{"model": "image flow-matching model", "train_examples": 203450, "norm": "rmsnorm", "fused_qkv": true, "qk_norm": false, "expert_mlp_ratio": 1, "experts_per_token": 2, "patch_size": [2, 2], "layers": 6, "width": 192, "optimizer": "muon", "muon_scale": "original", "batch_size": 128, "lr_schedule": "linear"}
Rows from expert 0 of block 3, named by matrix and row number. Rows with one number belong to one neuron. Each number is 128 + 24 x the weight over its row's rms, rounded and kept within 0 to 255. All counts start at 0. Numbers have three digits each. After the name is the row's rms in percent of the matrix's.
# gate: expert gate (model.blocks.3.mlp.gate, 8x192x192), inputs 0-95
# up: expert up (model.blocks.3.mlp.up, 8x192x192), inputs 0-95
# down: expert down (model.blocks.3.mlp.down, 8x192x192, transposed), outputs 0-95
gate.109 108:134121151105062121116083142109099119149119152102153092136180143156162148105107114131156141103113113129136129153114113138153106103132170060131133128163144140156126133118136075169134138126105130120142111181097091121126129107142148157136153141149154129130104131157133121145146159124109114122
up.109 096:087117111119132148115159125155091131125140154124119140121150107096135126160110150125134140148128149142100110140103131083132136112135114121141136167164108156164150113112221159165106166091108112153129095095168120112159129123128168112132127114128126123092144163130043125109157109097145106130
down.109 096:122136136129153153129109110151122125126123122126188132120131145087141125113123114125137152148133106129089156128146113149141122188138115171107129172112122151131108138132111137082149133127158131150121124140141113124124153149145117138096140116134144114165113114161085152081137111098097093185
gate.110 064:084096146081108153100146163120101127092147155115110123107133127130164119112108095118131157160146123131160131119131136151129112127102132138127155121142098127136124107143154083104097116082156105114171128166147136148115123111136117114098154145101106132169123136132130097151154075124101147092
up.110 065:148163088140147098157115123128122116146154144129134156129117121112182127108139064147117153103151140123110077132134156099131130133186097136130122151092136120137106117150139158086159142141143139110100180103083145097130132144094128143161118115147187157133160169077121089135105124137152118124
down.110 078:072123130185150083130109142127127135113090122126146153151103099127112117093116113138110128112127156160163051143121108131168123126118155115097106119137102103124120165112121175080121121144115131111122106178105143126138161081105133160111137135158144173133117132092095124092113098156092107115
gate.111 092:135114154146130148161134089104119084126162122129138151116118084133102130115190126121166142119127140151121144110113077167152145112151152157083136147117133116120111148119083114141134158100124148111153114101084128102094077137188157134155101101127131155126125131128153136150128174146112177155
up.111 092:136180119094138087101140141146126145109076110154122110125152161133164116123076156151101124120141094146128115149146155103108104123106126107146171117160141101130138153140188125132111140150118131159135141167168092127127161119081090126088128165129127097134138108093099127121128078103126106150
down.111 096:151100131086094181137120166059140131084137144146076140101144111115126106131154172118134137134135183127168096124121141154150102110144115155134146093127155139118115097098147141066154130092120117106100136114171161118111168104167139111123110148128124129119132166137132142147162162121123159104
gate.112 056:152128120173081135117085125145089103091107084129127136157139145113142132172146126160089108103149126125150132163132154139141129137126104112132115124137119087151149120145130138135118106095138141114149102070122111109106085144139150154149121156099153130122131100163142097081141106154103137133
up.112 060:164123110113161116151093142141131126100155080097124113176100159136110115124186155111144140145136134115155108095096119119110173084145136145122119147096122143129076177171158121125120136138096109125163151115133148143100092121135151126132116158117130145204157150186132085110133130146080156120
down.112 060:121121114112133114133149113106124126163124023145169167117138084109154120128130121125173119165147102100131151068098080167115110109134112133145099122115112145134132156113178102135140126146166145104148154137140158152105124133097127074157151138101120128135094165149087095147120130149148084123
gate.113 096:158128122102161135104109125109119122156102129158118106133138129104118116133153093122127133154134135141144126111152105131127179129086106106122144138101074128094142135120100092157140070131095126121126128123164136160114093105138106197127144115110149115113139178138137120138173160100108174168
up.113 090:087142172136097118160116131123128119108152109089156109149143134104128135098101153170106126130110107098128095175100114153158081120156127157141128141152119144135089114121106143124063142113150106144126141121077118084121109150134147106161161148155108112164101105090130112125122080147148130087
down.113 089:156165113145124188087119146108121121129134100122130103131127190125121135131116107115138130190144135145108142130108157141126135164123143177134140144143096133121131120149122127115133125166125138119141133080131188134126120140123136118130111133173117102088143164131103098160138151130117142131
gate.114 100:121195133129153149107134130125147122150134113138131107123104101132159101122148124132088108128126129133097093115139167140109155153140135129141134138148123138112150163132138151155122133129129143132097176110117141109144147086155132150130103128097069142130170171091181126153109136059135107113
up.114 110:114188141150164117145114141111160120145118133151137129151132099187128050155120143169105142153112144154098138111112148169132138129130126125130133122065133108108127165133102167170156092138127147166139136140115129112110153124126098111157110129139104114157130091120128159186128137085159089115
down.114 098:099122111153127132115120181126180147132127117151114134126118092117171122136100172158089127127150140156116137129090126121134140120148149131119088105160129117132190165110126088116152127082160133131147109120158141147144131114156152125152125159163131150140146089074171118139124103122130107146
gate.115 105:101120141126137141108081123126129097117097132103114121164124112091144146143163149111110119153125119106131108132092114175113134130177122124160115125117142127114118147127154123085126150136113131131137142152133109163133101163118152132087134123154124121121133097129173160148120197174120100110
up.115 096:119115142138120154119093114129156121146122133130121139148148140080156147132123148107114106162103148102165153159096100180160150111168110120161127140121134141156147143119129148118138137166099140123121150155104125140128089152124139119104163098164136095101148095106150179102160154185119078100
down.115 096:086129156120139100120096082164138118116117120123142102139101116142145124074115151124135109132125148160097097142130133068127123140148135137140110127158095109127132180130136136137119101127099144140158089148115085125135117134083130138063124141165141182103117164130100131124106073132126153166
gate.116 091:116107106133144151168073162133179127133119161114109134144130150113124105125118102115143153143156132149162160178147144131136151164135132120116107134125134141173069146119114126112120138107157143131177111107144116101152117122150133122092137132133125098106141128117105131123088151066134158141
up.116 096:097138106135126157137066116120149133135143133102114126142145154109077135113116145103125137181127135146105168171114106148144147099115125122107123130137130117131104150118161139124128145072101137111162110122158113103113121119080128163078093135113131123173150104065152115142097148125121102126
down.116 088:106160120146138093088111163119138171168076109125132143139136166125115131158141129113116134118113125116138156118119141082158166149104165101128111149122126097133149169167128155132151082122146148146145128111127175124105131138162102138164114122143143109143101118206108108127132147161101139165
gate.117 101:072144112129097080163153166131136110132100140130136129132102172091128170137134168135097119091143113135128112131086114119114157115106088130118148096165148150171144131116140122148153091184098142122112091098104107148111128113126090126099122139148114159136142111133108122124128135135101145144
up.117 122:108154130123147085149114110119106136121153089120098131092144136154127164138171152082113114147145167140154139107095173143125112123098108101116147112128141154150127110143143150077154148143138131127185119114123086080125150161155110120103149116165104144113121127146115143134122112191160137131
down.117 110:181069106149124122120122143130144142166151125122146155124118109114091148113116099089101126154132122141143116107091138133093112119149108135113117115143143136108135098100137157128131133129137111097082090119108156105164121109097144134116113095146115107104198149122136164181103124132079130074
gate.118 095:127144143114128098120145128115092138120123137142164146165124171103120146142148098118162156141143083148126119129175193123120145154120125136128131162108116174107089112118090137193138122137121121147113128147104131125153156169067114123139142157125140128129135121123128151134174126144111110137
up.118 097:164154125124105121177119107125138136153157151117105113087147125142094110125101140128109095119099154121113143101071107159143123099168139112161136125115188117145197115129132103062106054122105133143127139134157092088115141108138140123129128105131131128102083134135095102138089106157118106111
down.118 105:130152161124146072172142124153154166127160108130171142128119153133115140112125131137098111129116144156109132083117180124132143131092131130120095157132179085122105112159118143086158145135113119120134106165126104150123116110154148119126165123155173116131119159109207144161116120124134103102
gate.119 110:165107143134152133102137129098081107084133142120105106137145125101132150122124133130148087167125136144118127118141150120114160104143088145139134164118099129092110130124109083125145127080119158101134178145117113124105102150109147151133158130115121146114115125131103141129119157140127164138
up.119 112:163142113134116113102133119080103123110153147135083126115133105122170116142140090123147127154126134187125110122155124080131143132118092169134104123116106118110141138121093068136132110120143140150133146135132103133112112170110150177146117137097120138090079130137123120134135133128097163141
down.119 098:103097111107086164099142075158121127096127135130109134131119170130135111193118159109117102095134111137124146107120158161154127155148105126160138107147122097121145158129129086078161179139087126141146083147121111152171118099157133162103122164086084132148148124129132173122094148153151124159
gate.120 097:191158147136136117103125106174099121143132141123117139142136139094202122143145143169097136126129098119116141133116102111108132106111113096118134137116088128091169101128182116144121140128126118079180132103136127105117125091116081135149128132117103091107081148158108109106148108182130084119
up.120 094:077121098124134142135092143118108125116146096149140136134127154126084110118093113086130146102130138127155122107104152124174141143137139151106122112144166118151110148114126167092146081121137131172132127138138171156129130181108172117122122093107117143160162121117133146163100119105132192182
down.120 097:096153152112152129113148132150104161093110111114109098146151149105126136098167135110112138154121141086093109127129131107111141097171113090128123112152107121127131123117171086158130137168131114150127112118097137133151137118155134126127153125119092141119155174096114105114134151134135140147
gate.121 108:135135139130122103133130123065147122101125149119159148116136123094121146105112139123115117169122132130114131163145112172113136147173139141107123146115143144154144082119145127160144160125121130101113130154124146119136144129143079111118129129102125116120101127092123121156110125125147126079
up.121 115:093084138126157112139142126149113141113127127147139154117135124131122119124104141110148131109118095124127102143136157121150105157144190159117093166107132120105123150141106106085122179159153101113089131146115123106116147093171107122120103125153131138101131185161145152164123149161139123140
down.121 107:081100119134148122133113112127069139136111131134158119144118118138156131186163116144155128113131149117117129129135119105103126112153145098163124156134137117137106104134120137090115074129143130143155127097098167135121123128074130108150108151141126154127137117090110112164112136111098117117
gate.122 074:151106169154115167149111096114133122112146157170145128104106119095112136110173113114130150147117131141122129127150109134106122169156160147140104105116139133112071093106139127104131131130108149119135138124128106119113130127213167127085089153125159122063151117141121108098141135121092138118
up.122 077:136106155142123137089119091103140126132157094116133124111121081114124143105125136128173142136104082125127114122147117143119124169146140155121112101104151129103136071095149101088099146106114125136147114153120109130173138085145139128093107118100148115083111128101051147118163088136061120113
down.122 092:109115113127161139094133105120146095153108105134151130132167133131129117114122137147136118070150116154156094126127106096143111114102141093144105196164118066144128092122115123130080147118135141106160104107100120124111171160119140100171111132102161101125118134110102137121159138131154159117
gate.123 102:161177109168099095132119140132129136149170129153151170153108152085120074124133125136077114100106113136145155184123105122117100149146097104101137118105125126118191105147124112143155093118133121127131137107081155106118132155081113137154121095092116115082136108133140130147129096148107133104
up.123 106:099161109133125114122116114132133152172172107155147142137128151106120132104090118134114084108113134128143172135153121144148126145165140096101108157101121114129130131137112119177132145126143119113121160119112135101084162124158144108141135108116110095100105148127118073149126130127127115164
down.123 107:171073115147128138136116110125139107148120085139122146129135068148127134124148084118048134155129115162149108136125098139116136115096102147097093135107125138120141154112125104088119118127117131126124141132144131087122133124196138136152147116127137124088148147155146138153122129146123102145
gate.124 105:142080128134130131127119121192149142103113131127084144091165107117151103147143127124128116098112167126102123132132122146125136134087137181113146117139110134147133115128145103109124129176131126122124156153103144102125128126087146137160112116136140140119115077134152126178152144135100160054
up.124 110:083125168129124134150116156113116116145100139126123109097150138126157109127157107140159143124122099149134119178129167112129113104087161150133116156084066131127098168118043156133087121095120130133173083164190110149136129088143162142082122103115120146116075165167067151121130110122140143168
down.124 100:131107119173124133126107133150129137134087156134164145139119187172121147110109146135116122122131119128119131164123119181090139119130125140122149134133149134120134125126158132145123111140132126128068143157155087115134124154107203137119109112098103107111132110110129120115123216103148113120
gate.125 118:138122131128124166165092133116140131127121139131139136140141180125140123151118182136143128134135066115100160148093120131151130105060137145157116107121113128143088164136130147167111153141141159103159195147076155120112146170173121132113129139108086100169162131106103104085115131114185117122
up.125 116:122150130124134116112143111123156154157099161132116129153133089119117146122145102106137150119128146144131107099186089113125127147115135126129152122121169103095183117125159107136130056111116114124124061112179085124131109119090149126136134113124115121104061142077121150128121141108046115122
down.125 105:149086095083139112102144122162152090107122119142164137161132126133080105140104149132135135102140180078109162151129178148098113092113109128130134120136111135136109111117121112109145053133126138122148140157110124136153149107095102115107127143171149138115123133082092133142121140123128085137
gate.126 120:131098058131101084128140130129131148126116090115131187130124147146128115144085118151161108112144105173070073128181117123109147143170114146142139116103113137142159110122097126151167080126119104120079185170152167108180145129112134151120130129112104129143129118128120111136143140127106111133
up.126 127:096101145126115190135124137118135110151169155129119118146109107141119099103120130149122141119118116102142142162141146137154157126091141096160111152157110129111101148137136107143094158156108133132139147101127072186098121125108120115168125129157126087162142132133149152148142115088125125120
down.126 122:132119134124077121118107140152154123107135120105136138165108081134136121112131142142128117110136097127186130089155136081185143122109146133153116145114150092126141141146124145108138101123140120126138159117107123137131161058140089109139123116135147123127131120126130157162133126168100132152
gate.127 111:133161124136163119141160133134078115143134109133138138096127098106102140128151112154164141138126090144099138159157145145114118158159132136149132119104127140116137089120166119116145144123117121123095105124140146140128097095097115146092082137119121135140178118090110103152133110104120118100
up.127 110:117153117159148132145112131093168094152148109113128171129112153109100125144153094143136149196136079110128133145167144131117117131135105129120152122125121141149108103104159111117147142180129135113160135135149119123112141129110105114107102111132116115114155133124109126147153133084108109162
down.127 105:119124123146124144134063122144136153063111183115143122129144131151087128126135151119163115096123169131109137159139141139128116140154137071129144104145121107123094088124114092088133143120115128136126141132137156142139155115150067131141110124137139113127139173123125127140115110082157121104
gate.128 111:107146099147097110076099143129130146140125124088149130145129143099150141127173134118163106149131092141129083124169094129164129132138099123163113154150154144081162105132098136166123121122110137101148065130131147111112127118125102142154103110130165120133132119126109124120167142161100101083
up.128 100:098130120168113101086104157127125141116105107112162129137136124142175150153147132139091108194123092146091112134181101141129151127161125111139115129136136121096174156133105147147153125121148118085137077130147164165089138134123107121118096107098168129173144140113126091117122111140086083090
down.128 103:109105124137174175118139144146128132118104157138096117110108102178171171099142102116114127132114122120139139107099150119177134141123150133161140153127067094146110124141144135105107152101117117145152085148100212128088099148147096117129084105108119132141128120136138113098119157121146136107
gate.129 076:193137090137165080079102125153106118158150120109101143155124153109088105128108126145147134115154177126115137097131101110136144158102124145116114136149126140121113114152116103118149153128120130122145094135064130151064141123091124151137087172111097134111101105167164112097108156081104093123
up.129 066:110112133136134178164154131115174127109096135134091148111141117120159144094105142115084106129119119119123112120146097141109136097144127129144128133113142138122116112102159146135135091170149146152126154130192097069171145164170138115102136096133121111122165120091121139123135121165120153139
down.129 073:078135112142134115123118149147147092086126125105137139120098166099145097103136137082126093124108159128163100112137081126119151142172101128165129109111129125119157155147136136111103131121145106153156145118127124188142125136153094114125176142126142174137135143121119176130094162172100113139
gate.130 064:153162142134134101097102138146092064172097124110125132143096117120192135125162155154123124111114121107125148135120093117132140142182143115116147115154138113124116138140133066132092112132122113118114143128110125121145108142150160138135104135184103129102136128061124147129117132144103088050
up.130 063:063113135130161139137153121127134132174138132121129105139135101114130091145099152155092155098096108139137119102135159053146102118097140137143138128138116134123128159127168153111122138110140096144146125102168158125123155150117098106090162102081069129107108097163163140151142161082123146157
down.130 067:097156113105141144160146124148149112135132138130149105154113152096108164120104105108144122169109149106128128107182129149072133100102136126130143109186114148143133102121118135128099118144114106154106126161112124132108173067119120122098100133123103085157114123159148121118119140104117142130
gate.131 111:127140139141093142183122129114111107097161163127136109125119094129127114142153154139160145117112124142148101148107106132131133098119122133132108140117130116130089173115099106140130141118148112093144102115104107140154143133162158104093142107118139116155095141130132145143116125163122135132
up.131 115:134120115088178112067116136143134152146108092123117128137142167132153148130110113111101126152132144136112150123136156112124118137133131109144135141144111131108154085141145135131118089130125136144113141125163161132118097108108111153164145141160131121101176103141120115094118115095141142148
down.131 108:137127111153099133154153144096120132136106171136119135127109116135138114165133152123092121105122070120128146115155099171178149068127160153096122126125128128125139081101149154147137096095144124116096152143144176121133133127174124115107116124125138118124155156120158136103127126065113095136
gate.132 098:133122102110060156120125099120134135134126085140146131159111127139190154102115117085122117097128138125181122136118127111130158187152134137105123113116162100165126148108146119087125113148118139119113088156082134128126141128185109128115126099108129128110117162136159167123105146117127144160
up.132 089:148119146145149121142133172184114118140128102135097122088123150095084127121111114164098126143119165138085146097122140109143117122124128138140138145103110169103104132111124162099141117117132128103149139125142102102137119118106139130108136147150132104130107107129089107150141152154137099121
down.132 101:172164118114172144114136144146148132184126136154135147103176108133102095143122119178173111110121118137183152132147133119110133170150123107112099133139131109137118124111097114091124100125143130114148127145087145112131126155133160139116138093180147121146147151095131097148153124095119125134
gate.133 097:125165154144140099168172121148138133151122168136085129145129097150157111150148131140132123162095119155088097116196150147115139140124166123135109069157107128137140124117168119112169162133144138133127130160121144072147111071144148168093122137139130177124098142142131111122149107128161154151
up.133 106:116155137173129155135145093135113093139168097123124148161124138100118106137183114104116117151121129139143123125162117097121127120150140157141121143130172181176140139122088095141172144135116149126083105081136097126157107106146106108094146183129160133114156124132107072142121118148105089127
down.133 096:109099096128082115102123116135129171115173137119165107138116132149108095121122108130122113184106207127133093127113168104101106149165113103104132102076120108142106120132118093119130156105143134184139129146115167152124146087179125181112132125140116126107128109096179130146152151119125099125
gate.134 088:122124125116131145132137102113110130136157071143118133147108139098131166121113134108115145097144157145166153113147150143089118112103091156125097139141131091151112108108080179110114158136145108161135119126138104126151151176161139112129180129131123122095180156128151161141111102132113105127
up.134 088:147103106124129125183134113117162125122144077138099146141149153103120141110102158124105139077143106132159132151129112186154145116099129144145107163133117083131103090117082140133137138145164081154171113123157114105146143165143145143101167158119106119092130135140123145114118126108101091135
down.134 096:157165151144127100077126120098154149146117104143083155133125141117112137097153113125150150133117139130155113107119131107176170138107125119141137136092106137135108077119140140130137113113138143137081122115144141185148094090176122119128153126071099118148188134123147117158157164154149099095
gate.135 093:106141132114162122084112112109157122111151133130142107138167108091128141112122128089140138176146146100145146160071158121139144147154121136097121109149155132162126118148108128115118133123107125128146079109156130129157114104118161121135155139114138106131148171068142098138114141170142163118
up.135 088:141141115123147128137117105105145137159165151138130123147169090127128137148131097099155126151114104140133132192092125135121146150135131126112119130147151096153134120125111145142138111134118130131114074133154136132188138088108155128121133148125121110127160162077129128163163163140121145150
down.135 097:137108110163084095124093082114121123142112105113124107138081138168130091103122103121135100116131121124151075122163140107165133131156110093104179097123139126119158107132116150107117099107124145093100150094131101130151147086122098148114150130101139139141132117145100108150108099176143140101
gate.136 100:071138111121086118129111157175135099137134132104144105154103189139158127122075140121130091078129140142142152134112153107138122148117095101108156115052183115166132139135136139125133160149134136136148131136108174140138119107116153155134133142134137117125135138138172120139110123150146136127
up.136 102:210156133111162120130142130085120117152147104162098142128142136122101099131139138108119148172114082141118114115137114107129133144159129138124104183181099110097125168143093130123137145115104102102167106075152123122120153153112133118159131124129098144140090118152060133112136113093144097125
down.136 101:121113125135108108119138120191088090136143143111095110123136180129129137141107079153102125144135094140140135112122153132114118123155124105102163163111132144137144122144115109134142146130138115145138101129111091130104122126180158083126140097129106118149188134142141168120115113145109169173
gate.137 094:120156127088122129133150157184139120127128136137120174149150146123102097146145139120119113065118115114123122153158109095163129102154134127129098134121120110151147110140130114145126079143116115145154104138109115133154092133093107108116100134184142120089107129162084117136140122158128151120
up.137 091:106152124173117134103114178087153126127090155126116102137137124131126149129101104123105132164140160122092091093095119139137145138091125094096147144100133145123130104126148136077162167113156149092137131120130131120097139130176140147130115130102121149141203111088141112082116145135154102135
down.137 102:132132137119120143105137116174133134140137175107053121137098126138165136109105151120112114092138163140151062135127074078153127150127123152110133160140134162136124157143177148112120136076124118125136136101133140123153156100101090117146164093111074114121141137175123126140119089101173113155
gate.138 113:115103115142140158130117139140140130109111161119110125101151093105161104124139098091153146097148121125185109144109092118146106113112129145139141133139127133124129142139123110124149142135130129146129147114160108101100176125131139144105097153132114152123154124126141092123167139122101140114
up.138 088:129149146126138097133098136127112101145112106133113133132141158128138134123121131165141111185120140135098144054113161138157153104165128111141149143110104157106092129120132129108099128125093132141146124148141139074162142109150108134167137154186100145159092102162123121120143108095138142146
down.138 131:093115139135097156178118136140119130136148136143183127149142144109104149135148119144166129171143141158112105082141113110125129120135113137108149117091105136118171128135082152111120106139143117130086134077130102147145149164119121105096125137154132128121121153114156117099133125130140135152
gate.139 079:111105122100161103135128115153133147158171127117166106094119129145126152153089103112074129094134165138118145083167144143115118150111101106109139141172138111112191153127155111174136137078117132126151121125164091165109132124172147162082097149139123122148152123112141111145113132144158124117
up.139 070:145155114151142161134163120145111177134144149128115122131127143151138079101150112113129123080106098082136179158165088087131131148078144129134118137112125112124128116114122170127140083101110126130111085117121166111125146094142106129106116102125105147130151089106115141096134127116147120145
down.139 081:125126110127135156177107105127162168123152105116137110144122099111142137077153138126134126137123097101133184145094129157101114117130127162133129161121140118120149174120132147119077119168084122154103127127138104133110120130130155120147172115105152158127110147134135141128112173136214141142
gate.140 115:111125142152118122099121093124127159146160123146134165089131127098132097094067174134127141151102126173149142140131124116158088110137090127121117130138146143103140129104150100159116157126137142091137121121125129106109149118149121138146119118144092092066152126087124134138137120096110117104
up.140 105:156197137143120127062127081119125138150186121144112155074133128118133122096117169162147135164107141172140123125105117112129076121130092125134148137128139125123127118111190092170100142114121121120128136128103134132129136092109135127152105140121118107095135096092131150127133137126115121081
down.140 117:166134130119098122108159140164089085119167102130101130150096111132138108143142085126125120116127148097148135104123115145121152141119122162108153115114142117118146114145103151062119070128158134162100120134104100138136171151122156118110116121155157140171130145168082149095155184169112125178
gate.141 108:124126140131119143083164134108116120123148154107120107124156113155148102148103149169146127118118136134087152118138130143102121094170133115153112151131090122153160058132089116121075113120124125141107084168116109116136076133131156146135139123115097125151162132108091107104112125104151129136
up.141 116:156108125121105121100123128158133139128127097137115115129121131110133120115077129134125130161135102136129130114119072153150137101092130128161108122154154126141129145129166173113088144187143130123157076135145121126130112159127195122077122101124131112137170099143146124171113101180097097075
down.141 107:128145133144109120154128150141128118121121135147146078134132079131161107111186142144126142103125115125174084103155109125138119174151134119118116117153140093134107090137126168163145091125132111100094128125173178144139119100124224160141113137095143135153183112123148087176140103152104140168
gate.142 083:168145099164155086092150145119109115122102126150137158138133117130136118089124146149127149123176094144118130142140124108127100112115133105117142088132112145148158141109143103090166105097135165170148150112141163144133127132077129149110131148112118140116127111151098152149056135109117140123
up.142 070:113116130123106141154081119142120139127161134169080110083120091101159127098100113144122126090092148073073105145137132121136131136148137127084101115139097157119095135127130120153099148141130143085125105143132104150104106135113104147180141132137182096125109105100184131110134120160126130179
down.142 081:133138105124135131095127121107137117118095126127136122126080125132094131094099108159125116118132153155107128122136110094109146109141158139138082135156123123133155087154125121138157108122128125121104119151146145121123170153108128161139163063097133125090174115097098130090111214148087120104
gate.143 110:151106144162119170170157148145126136165141120104135126134113130120071091146081115123121116112105124152127132126136136114134105126129146120088114121068129115107088117140107112131116131107116096135128147095129067124156111113145131112146158108101116127108151117064111171118129144149114118139
up.143 118:137126124097099142126123117146116149114152108123158140120108152126151158136045164106054134126125136151113131147153138099138131171138142092097101140126117100144165093110121115109114144153120095128127097137120178131134112139082122114131138128129136165098129139133093117133131107114151093126
down.143 107:141145135140154106133164141098096122136153105112150138107113109096125125123172098122110130109128125136129123136132115155127141098148131150082162114175149135130161129130106083080136123151148138138107128128143140132140122119131124095126142128077154124169147117115091161126126151124115113174
gate.144 111:156128121124149116158130121125095137146118156149128102145127189147113129111077151135136090113108098153129173152137139114127147085119186163154105115153127120102138135131079149114134108126122151098095135126098133106110112072100140146146109111124137123112111140206159128125118112160126120102
up.144 111:097095147141126147101136174134157091131134109139108141077120106162124122138125100101141143118128158148097093118130155098124139101131111105159113114142104131140153099120134167154143127137162116144171145117114159143169179156110127101115146131137117128154122119055174128120118129134109143099
down.144 099:090097103118136153125129097076149161144120149114077130131156144126159114132088087130137135105131140154108127118139116124124121125153109131105108117123125082142155087103150173099103104119147126136103134107083166150161146109133114133160097125109120144172130117130134134150118125147147141109
gate.145 100:144094102139160101137139090124109188085102123111115170146109133123136115127115138153103133124127102116166096158156139110116098154125130139101114143112157148140133144149090146149157075111116123122155133147132086128134133122089124138139116175116107128112065124153108190129140136159108143128
up.145 112:113145143100099151107086149115167132134089131121117109101125097155117167146183107178154142109145127142121139151074077144108131116120146114144123100161114129138103095095142126104101156119127137118157123133127118079125157176148115159110137082135099120131164120121124111101073099120139101135
down.145 104:175119107106140136114147137156135168079136144124124107123146114147161117151131154143129137120141130076105111147150157121133114197107124148114128140150110127126117092130145122136130120108104125135109098132133137090102102152137117127162113131139168122131161118149165086135175125172132107133
gate.146 102:108134147127128105129141105108109140081124111136142146117129123143117134130112129148106119157137139160130134141138135134115131136136117153126092167083144147104163136129135072136087121082123094101133085166123111109109119098130099126129110147117123144094121128100123119147112159136156143062
up.146 106:138120140125096077136146091153148125120126087129148134137150179126083141132164162125110124125124083128104123112136117115128135154121112100137137114160134151120184180127149138144116169121131088105184102130162152156133149134117148103157110129130138110142120115131116113111118110126159118093
down.146 101:134150123109131137122148111107143115124161147124127131127154160094104123161087115121133130168127184097115127116117105105128124089136123184125118125141130127119112172146117184095122094136129125138102140134101148122114164123110083110139124130166128097135106169112152119079138145150114148133
gate.147 095:055126108108176107134110135160112129116074111088130117143142106160115113107139121121166129134142149124123114130122119143122141170126133123171136103110130144077176074132175109112146130100141110143160146072132128107105132132107125141187130116157122179162147076116139128128129126124085160141
up.147 097:141160122166093117144136160097114100138117108149136138143111143110122148142166121120106130120131155093114139118104124152147115112110128124131087103148104110138104174155156166076134096174119143145118132143131140134149127181159168121071147127123095124114105173143169116149102146143151118118
down.147 092:154121133179088141145101134158113147164100099114143148125144117144134138150141140131137135160133160090177084121132147164102136139124142146107170136126175129107092140153142153100066099077117130131102100100171142100133134085118155126148118112108108146159117133161115114153139109104145091140
gate.148 098:143123122157137150144123124141167110133082102120157113154138178122163085167115119168126108102144082145097140131124128116162154101099089116159118109128115134137152142145140156130118131151115158142070129145122142102141095148099153141135186112142132100118124118128120086142155074121119139151
up.148 093:104143126133101123131104131114090150106166127156094122128129077123047133114138134099149131159116187120140141095109106134116128140121136131135113135131146134134150139116143115133143123104128120116175121136098124138122154109145099102119093145127079179138116140131127135141117152092136134091
down.148 097:173121152094144135156140078126085105129120156140111138118121115188097138130109072094137136125125116163079177140114143093088118127171102086110116128145104153112163103140149101169144149125122131114115129139129111156147107130089112097126103141141134076092163106144139111089169156105139123160
gate.149 123:108095120100151142072150126140078151153097129150132066155130079105146114109178096104103140133140119126125150164146088143166134154109112122115141106117155122113120152130118113119156144116103136157138094094127115133126166136115164120116125130139155128123116140145133090138117103127154119135
up.149 097:106078116114182146089141139109095141182113130133137086130118090124122109106132123152079158135147143126123135133138096149130138126120102132132130118113141113121200134116115125116118159134124126153142112114115109134090102127129171100085084122083109102113131147177118127165113142136167078141
down.149 118:134135151142144116147141111139098122125081130127133146104099089201101116118156139131120112079123094122126112142141159161125117083104136119138104098131086148120129139113128114198143135137125134114162093094099155127135119151133108116103151117136126150110115079152089111131123142075119094130
gate.150 096:164137109114121137132124130102116144205142106133093142140151102107157151110141093114102139110113126119096116141127122137180128177129111134107136126133146149163076109113111126134134077130129160153122128112164101102150103081077135126131127151084176145125119131106091147152146165128132093152
up.150 096:141138124127145138129116149102098112103130111132169111118136152149139119133141107105123133131147117122111099078105128137116112106095118173124151138160119138113145119141185152140120116096126091113130104170106173130065102143110073108084149142111095136128128125099108096134129152141090174129
down.150 101:101086123147170126124146127111124081131166133150174141126099085115128158150116120123151115108126144142085116127083147116105120136121080121104123134168129137098066121137106146114145132111112129143109118147146153118161110111128113121128125147148154147124149133110134140122116123080191193156
gate.151 100:116140139142120123142145112112081087121099110131134116120145149111119116153131112139104113141136110119114121122133179112137117150143116145146149134110147154100166142141112113104108146131145126142132163133109113147151170156122101102123147125135117150129120089148134161159099137116126135157
up.151 100:147134139163146130114148160132157106132110159116131148144119154137140150141128174135139136143107132110114120190140086167124134126133140098121105093091113107137074109106135117139104153125171132097134124153104122128150123104112104154142116134129120134127130148086098189098141133143114107106
down.151 098:114140140141101125146131127143190127097140071130084123128151110140113106067129125157115132172129130084108107142132116069075126149153143095103128130125122127126119060104148128117108129150122138139111097103122129092143156117141114094161125130111159139139152099126123148121139134209097107114
gate.152 095:123133141109123111115141114152077151099138136131134142104127158154133131137121091138132156108131132093094130134100138113115097198118143108113121117143159120112165113114138134096108130119106125135107119182121120165163102096118120151155150101100087144157106104105131136160168103093088121108
up.152 089:091148109133117165120087117121146147124137150141127141133155109089106200143132103094122091155142126111131096089108087156141123103141124110151161127111120115104063120139089118117133109139123125106127157081138106093118174147112149136086124147135128118120110152124119139107132196097135162161
down.152 102:141137107127107162122110120160144083134099161155171122145117128157120155149145105125114089126135140131104098120139162106122125183137145122102147106136114130135157113136140129118136116121100139125116097159088088089098150107106155134174077104142078159154147127103123161120104114160082108162
gate.153 093:179134143113111136097128125127121123113128111148138115129132148139106141153166143158079154114108157103150082125161123134147151131100132094144148154132164130159125155102115135109148118145132146138113152131145161099152112123140095088136135128091107139114120156118100144104108123101089116046
up.153 079:156126129120146147128154143154086120076105058150105129124108128146092114141096130158136121133131158141139103111079162188154127114135127108128157169125119132121113157119163118127142111150121106129169116122168146134118086110150082096135140140093131134099100134124103123129136146096103114071
down.153 085:114142129151120106139142106127151140134157097154169115116123148118132121094096128137101133142141108147140086142110116129130161136129149172142130158110183151147110135129098175135161119104101158168120139124127127094132091143124094148125157149104110112146187123121094144097167130127081139119